From a checkpoint of a small image embedding model.
Model: 4.32M parameters, norm layernorm, widths [80, 160, 320].
Training: 12300 steps, batches of 256, held-out accuracy 75%.
Data: 88335 training examples, 35.6 epochs.
Rows from block 8 of a small image embedding model, named by matrix and row number. Rows with one number belong to one neuron. Each number is 128 + 24 x the weight over its row's rms, rounded and kept within 0 to 255. All counts start at 0. Numbers have three digits each. After the name is the row's rms in percent of the matrix's.
After each neuron's rows are labels from the 100 images, of 14848, where the neuron reaches its highest value: "place" is the part of the image that holds the peak. Only what is clearly more common there than usual is listed. The data: telescope images of galaxies (Galaxy Zoo DECaLS). In brackets: how many of the 100, against the usual share in percent.
# fc1: MLP up (model.blocks.8.mlp.fc1.weight, 320x160), inputs 0-53
# fc2: MLP down (model.blocks.8.mlp.fc2.weight, 160x320, transposed), outputs 0-53

fc1.207 094:148100158104147129083169128140152131127147159132177149119131138151095163087143183122103125156148110147135131088135132149110101206150128132132139117082136128129140
fc2.207 090:125118123136104136177149148100120094119093112170139100120100140107094143144104083133118107150118127100096106119111150086132137148110141128146122137116135125134176
place: middle left (40 vs 9.4)

fc1.187 124:101144140129069119123107139104128143150142122096117127091119136108151125130152113135145125118138161131123136088132111131152117089138108110141147101114138110200149
fc2.187 105:137146108099137116151112088151112159140113118131145113123106181141115145150140137057127126118149091147126108114167117132110155111177121092113130144089087169092174
place: centre (58 vs 6.2)

fc1.282 110:098150151094100146118105135139105141153113145101091118122128081148164159115117173128154087168062133145178118138147104132132128141162140154101121115111135081114167
fc2.282 111:140154114137154121127149138142099160136161087170144118119152118142134116081152180161135145149147131107132098151146138062093119101118127126129123114162163128124089
place: top centre (29 vs 9.4)

fc1.233 115:145143117152157141156113126139194080097120146069144112118105116156102101153124109101127145102131150116154146113128172121103136116134116090184094120133083093129155
fc2.233 107:120111146116167124118144153083121128097109081123170061105115122141081122127153125138142119173125121159167124152168172128107074159136092119116114120117120153142120
place: middle left (40 vs 9.4)

fc1.84 104:139125181096090165091099121100120135155140087163161150105069129111080129146110181129142103141146073121145145129120117163139117136098123124152095163137146107162106
fc2.84 099:104149099101163099159129091148136118085136149111139102105122111142089127123156106088136158117126147133148125078160128118130125144180120117165126164160140119134162
place: bottom right (37 vs 14.1)

fc1.113 097:151156141182118099128120125139106152119090086148104133156089164128138203087131142110139132129115125130159148143127143100108124141128147147106148117122159139144119
fc2.113 103:141093098091128157122153180134090122146093163100100115099136162130138129162141122127124095101134171139145102138125110105129130126156116099122150145159131123129115
place: top centre (34 vs 9.4)

fc1.219 089:118083162120169118112116147138105088135127148118117105110147117156105144104140059135058142101121145166112170130123103166124130131102144168093139128085080141140105
fc2.219 097:116187107130150126132134123119150119135120121114093157089104144145146114152122127147129127147089077121130099103137121129132132099111101079141127120120151133173082
place: middle left (92 vs 9.4)

fc1.152 085:131105137133161151063121101086107083121108154145168112147114120111125122138111098104120123144115139192112162141149143149074109181130146109107128131100086083116122
fc2.152 104:165142145118102119135098130089106158095151136155132101153140095133141172137176115155115134065162098117135127108149107140137110120136168140130141110102122156124115
place: bottom centre (31 vs 9.4)

fc1.278 096:074159116161117168108108150133114127130099090154128151138156113158111132133151153112125100172141136118120160098128117108125095114158109140107147105118124148102141
fc2.278 094:143089151102147134133146087119118146121157150110107147152118141113099135141178116139088185084141137127123136117141172120143100124130169154182104170124125109115117
place: top centre (39 vs 9.4)

fc1.252 093:089166109132123115112140146145129161124161104105171152126136145129146136125155101122114096143144131116104114109121087160127173122105135129142129137119143129134070
fc2.252 088:138150112147166133138125149146126107115102141156158093150131089124079148083151131145144148132097123131121141153137114110103146102122106078133122147113115146091146
place: top left (61 vs 14.1)

fc1.98 109:125115090085111123146136161108166154150119143147119120128131124155108149143135076136139126134103130130124110145168110104137104083127168074114112155142147096114116
fc2.98 103:146123107136184131109153106124178147115094079133100102111148133118109152098118136113119122144144105117122150123096116105130179139168106126095147112128129136155126
place: bottom centre (57 vs 9.4)

fc1.230 089:132161110107122163143137104129141097130100132154148142103156109119158184117159146111075133155105170134137126162111110114141112074142086114141135084083119138117130
fc2.230 091:137090166133142125144129082146104159159151167110086076165138138167114111101119153118162105100119135100127101155169154107143134134120132146121098095176176100141119
place: top centre (57 vs 9.4)

fc1.80 114:119167104104140146142115130108133131092139115162122138141189159123149136132139098134091123158113122124125093137135144161114103128125119122122142161101102152114111
fc2.80 127:145125147091102153106164123131121106139141106108109143105101086139120097118124133150129085105104107117151120136122102145152132122104133092112157160113134116136126
place: top left (43 vs 14.1)

fc1.238 104:125093099132080128126136080116122103112135157138139127107144178113175161138135126113118110139116109122138130094143148154147103125150146135154121153134128118132144
fc2.238 095:117132144123150169145138158129109142149162115123116147165057088155095128089136174111101135126125111139098113117099090128119136129114132121112153141113207124062121
place: centre (45 vs 6.2)

fc1.299 094:156141174116087103071136134126104134158114098123114106123147119098121119103177117154124145089137159143119109119118163112097158119086130136088151118132067153098157
fc2.299 088:117102123131111141108128109133097101159106126105115142138134130136117130123113104105134122099121125122136158096129085153070154147131116109156113126134137127112097
place: centre (99 vs 6.2)

fc1.198 099:132108121110145123101105110144162065123129119121102140121151137112108105131092176146117110106169117121124120111138141172138129073121146131138099132141127125108123
fc2.198 093:097142118124133101139142110138111133142126140165172151144116112144090101142107129166133150142118126127079132116111124087138086125124189138109158143121145130136116
place: bottom right (34 vs 14.1)

fc1.56 084:118137162131148089144141150113101138115171111114136099115145132136125080149088137112173148093151129106117129106145176121101087096166132133131128119121074104167134
fc2.56 099:144128145090136156071166111115125124102104147131137140120166096137131098133186158124098094145137150117119108135149103115150132136124121124159086117128122147066116
place: centre (53 vs 6.2)

fc1.213 092:114140100150134106129157122121135128137112122144146198107093099113156152145134090090113100084140142150097100117118138148158153122146154104140136130068134153151143
fc2.213 100:106139124092172084114103104102142142142139163164125105129145180139102152138160125164123173136159143163148167134095131147133135160150146129141146190116136117150165
place: top left (45 vs 14.1)