config.toml
crop_scale_min = 1
rotation_deg = 10
kernel_size = 7
am_softmax_scale = 16
max_precond_dim = 1536
Rows from block 7 of a small image embedding model, named by matrix and row number. Rows with one number belong to one neuron. Each number is 128 + 24 x the weight over its row's rms, rounded and kept within 0 to 255. All counts start at 0. Numbers have three digits each.
After each neuron's rows are labels from the 100 images, of 14848, where the neuron reaches its highest value: "patch colour" is the nearest of a few named colours to the mean colour under the peak. Only what is clearly more common there than usual is listed. The data: telescope images of galaxies (Galaxy Zoo DECaLS).
# fc1: MLP up (model.blocks.7.mlp.fc1.weight, 320x160), inputs 0-159
# fc2: MLP down (model.blocks.7.mlp.fc2.weight, 160x320, transposed), outputs 0-159

fc1.115:083151153119115083154143137175116137127116101125123114104091114107153158130129119145125139110164130140127109141101132062141137146169142128137096138125128118122115096102149114113132131118123104144115111138142108100120101138178125140158128107124144117183138127134152133111147133176110123146156120088154078077151125192095138136127151157085128111146095106145164108153137124119140123112141152173109108119149147124129183142140081140111142116086096161086073162128124167160127141085129117
fc2.115:097107133128128169113092124130154151170108167105117161150145144121162116154098122123152140103100133091070183088144070160101164147174123099112148150109113104130132158157116132125132090141114122086088131145127133110124152086138111141105111114120161119109134153099105077097135161129141093132147109106142155158106102174148102119103099103084096140149146128128113136126114159137108151113110142101122126104148135132137115068178127131141089127158094112105126152122135152128141133148115113
patch colour: brown

fc1.208:160158166153114105141118128111131159121135165107113101136130116094086123105128084135089128123137117139097089112146124146118167084159148124145146111167126132098142131097139122098143130148100138168132129138100134163109126124141149135127116161143123138066117131121109080190083104095105130153095146103144120094148175150128126136085125092130118150135101174145155116152156166126134162096076136140095149164159118120108138133131126167128112100145105126182120127171147100093142138106138128
fc2.208:128147125141123118112130140141135146099086104087137128168114198100090066090178126103108081112118113146105141200095116093151126118149118108124125133115162099156142092106134146116150108110131155124150119117136098119137107103140094159125132134096129139116147153144098150144163147134118136127170090127151117140144077113129123130136104110120122152100187149116148134133092104095159093112112114134127105102113130160106151133125085128102083134131156083078111143121109151118111109142121147
patch colour: brown

fc1.234:111136153147159137134119152134146104168170104132130127134120147146125146111145150144123110147095082093133112127170095093122086158147125101135096074147147173131126093104134097129130121136118159144158074144148113149120129149077132132108134096134128118114079130130163138140109151147090153142062104115094127113112110101134128138144080120138136103138123129171155079104094067116151110105093126137098139106129102162155141135115156099091150149126132120130127129145111075111101126128100171
fc2.234:144080138082132164132119140124145155126146150187135153077140128109121103119123097151092117126116137146133134123136136163115154124119123145128151151152132147171125128177133160116150127069120101098123139159058123150164133079138146120155096109167104104111121104160113113105152094126123117152127125147175166154139096109181147119134090155126103147144115137105087127120165162132117111130144127146139124098147161148106173141158162144098132085163117146100103155124150127129114159115135100
patch colour: pink; grey

fc1.276:141149173119136110130143163117138123132160144147099133123095116130096072088087157085094143094142107126119136085132117123129123139106141142148133076104109121106148143142133142133114083154154111135119118121176123097114155160131112136107151127122122110120103165140146080092082158128130155113117120124186136139142139148109105132158166120099167171135130103140113172125130129130143145151134118157136079128097133123117116100127120149181133156139129066103098100167109167116150095166171145
fc2.276:125100092116115160106113151114112127107101115089179120136136121114130177170135129176098116125186128183121137124109102102130134115154148124111095094143129154108141152125150096107129138081108138122168095132129164132115062146122153125173141117126123152114173126106111100096141155124156117150134173132146118121160115115153135148157131154086117129136114156148125117100114120139083136101139138168192116109138104110140105153101147099125110135122120160094174124144188118140160148125131116
patch colour: brown

fc1.233:133118139106119121184143118131120095096188113155098124136139118108147116143150095125115142141096131116152150124155099127146088152142145085149122120109084122167106132172170161137140105143120116109119136147132175119142146094145126105127103104138130143101122139166093106107117107127119120143139101118132166121139149137080151126130177087122093101165144107065133120161184131137138141126159129138092130104129082146111119098108111091205127126115096122146154085127098160135148108115116114
fc2.233:144107143147130142072113140097133230123134156130134131104105155112143126136111170159148147133172109131138124132089135120137169094162102146125162108127147164093136156137129170111095136134121141165096111114142126157123119131116125129124110145143104143146119165123131130123140167086166109140119122098146144159128098101134103149141138183110141114148147171176170149135183153142144149109162099149148129088124158151074122116144143138115130103133129128163132095137115158126124133176148120
patch colour: pink; brown

fc1.166:132114152124123142115125122082117143134122102140123108114123098145150164122165142136160145091137127102119104146133109128117154146161105127177159161107081123119132142123108158125118130119139127180173136131154083095119124061165200081108124139144162114126167136151144113143142084127162149128122134115154111156145137104115119110131123114125136109141155136095121119067161136132126093139130111115156095129104125205150113098156133114113128133123080072109149118146110137083155148126132154
fc2.166:136179149101155123192130131152129128103095119104182185122130090117097136112141112134123132131137159115108159133120167111157142135165083135114163097107072140097170128099177183127137128129128115089152151119127144158075148142129146143126101134127129123158097098145112104115141134146121072116102094151116103116119162136128099125111156142125131124122129133144127124115133096143161143119142084099104145112163109124090119126145120114137095124143128125103135131073130110139078114162166088
patch colour: grey

fc1.140:092133118099128124100115119114121119125105089148175157133119158139143169109110082142072115147127178105151101082115174146134111147149117132113120118142209115126109117087159103114120113144147156107130147116108073179128150140115099139110094142085145110152155118132142135081098138079157140139152128160114151132097129118094128116170119141105137121099125153162147127108098141113149117106150105131156130110101120098148097116121153157086143134126095159152140139117139128156126094137146088
fc2.140:111117126101130146154167172124161168152147117086093146155136103175124115193146187112166142170126116142113111122142097111086131133109117196109140139123154141127092130153148130152089153127170128172104105140133126108132099144121142095110147148125135124111118095124125143158171130132124102128113159123115142090157130117190116169111138129134159116134103109110119104126118148147125107151136117109086143134147136133116139146158117100171091107143123107095139107137084100090108121097104164
patch colour: grey

fc1.189:149144144136152128114153110114108145124129133140161144134112151143140111184175157133148103117116119169128142165126107106158115181182134155112157148130124132091106116147096100141112151158187131129105111131120151103118121093135158115147110118129160168129079145108176159141151141114139148103112139114124102111096126083114133173137086116141129138145136083105112166126119092143132136100089111113157143092151104143092161121102123123177140143130140141151164132099155100158100112137097070
fc2.189:167119128137128106148156102116118174123137106133142130114115121112090076105129145135138147151140116106170142113134134172122085112134100165167076138156161110133089145100168160140123110159137138104165137131135107137143146120108126101129111143174146090130127113134119137081113101093087119125148091114133168148146159184147165144096142101121102113164146167130063119173120115129107159106120138112076121124165118095130134132197129125119135129133140146166137101106143113149136124110112123
patch colour: grey; brown

fc1.298:128132109145117100076160141124098149103085097114121149129139121114097148112109133161095119144157092094186149126169130131109125139158133178132085120089115135106158087098124091157110092134122137106087108119136121139130150147144114109131104141110131184091131137139120074111151144129133147201153125127143119126165140085103099134163192131115129149125117143125144152140088130131157098112092115124099102121143136114142118173146139145133123124128160113110139115119068150102143141129121164
fc2.298:143117081161109152169113125082127152124124114086136146113106134112083142101162129123138149119162103094119142111134137098110127114106106141087113171179101141122112143127094123106158138098148135110135166131114112090128114147138142142137139101132088165134143082105121161110147160111172133086121166128099118154091159101151137093088113145101117147130133112110180102131136154149103168120101082171158120161106159124126129178167110102141148098139132146108110133133169136112139154118154115
patch colour: grey; brown

fc1.27:116099161100101130170116118154144117147111153141131103134114111120136123140126116138129122082105113110146148135130097121136139129098166165064090079111127104116143126130128106129181149145140126137088113162111134171117156147083162135137117136120099137094134173152173089137159128154112115130092100144120134175166160129141087141130160155118108110142126146130096150101125107122144145152154066121133093112138112134175182111127180173132102145158135123129143133103127097127100129088112099
fc2.27:156156102126146131136123132101124135086154081133123142134114160099110152113114128169134070159170142113111159116100127126120117105070125077130106116137138152128127145107094179133113121131131172137105113142116101105132125123139110077141114099152185127134148118132095146137058151145152096110076109112104127151110124141085164123145155117086115116116131116127137147166152117090101127161143167138118129158141130118161113118123138127097167163119077101127094086120135109141127100101130151
patch colour: brown; grey

fc1.41:139127124109180152162077131082137119144096117168133161082140116157120096134135113121111139106171171150103126106132104144169129140121094144133134145156119156098115097125137114098120120133130131098100085151132153089131142151137115126146105116122136130165121125133121149150152137136137167110135133161043107131148125104139145127173121179118132156124092159101100142089168125131140095167132126116117107123149115128145131147176110098096143158135097156168140126158164142179106107141095115
fc2.41:125154168152149132142166114119135155166150155143167139158125111113092125116118156159127148117156103113182142134181106143099147140158146128139093136138116134147119150109116145117145185152160148148140114144141140139125144148161166091149101144157130101118096130128061112163069137118101148101118150210148129118131132127130142151097130169134179143112146110105129101171102127111071124104116134108132136130113108122153117130188111130126129148125160157127133140140138150130156138135160099
patch colour: grey; brown

fc1.50:124148165107127146115157136173133118124127156083145132128089080141177130077111155147110156123154094139133140133113104096156122135183117168169116108138138165088123102087132169132143070101123121118095114135119149094123086131149150103139105103112111122128132103111131123189147116123126119131115087109152152139109155134084146114137129136109141115121095129148142110119120097099133092098133084156147128088133130116129181138135121126129103122140110117125151106164117137188101094149079107
fc2.50:128088112144151179117159119110169088121129143133107119159103113124113151160150125152139130125136144122144160106095161196127171165104123116079099127108091083080087159112151145126161118141162094076151148142146105141082156114136154166135157161111156128135123127154128126117116118117128111108143127128117128088119098146164115118116101123071125099150152119094109136132111147118113134152146136140116099130122111083138183162101114151100109154119101123072139142143141131107118147146122146
patch colour: grey

fc1.101:182167152121128098094112141157118124134120079110127149131135147140144165166121121133150112161109076129151148133185104120146124173155161167104105146102149133113167118141115176116077156141133154122122129189122156147159129128110120148136112177178121145159138119118144157100132099152127115139093106109146129098113119122131166118095077139145118126141136127168146181129127131126119122135138114134097116098087141121143125124122085119112077130161161128123172154139105148154128148127086123
fc2.101:139157106111161153112177089133148175129101094158146162162161130089099145144149157109137100100111087143151163148104148136140111098125098121079149098151137112141108130145134156154148115099121163118145082087142129094093094116120146142153102079092130145114129123150105175096142092100132147118090140112138167099124115114110121094094094119117149158105093125148093090144126169125105139136088173124155152105144088141128124130128124107156144109132143120102095147117119128121121099136120128
patch colour: grey; brown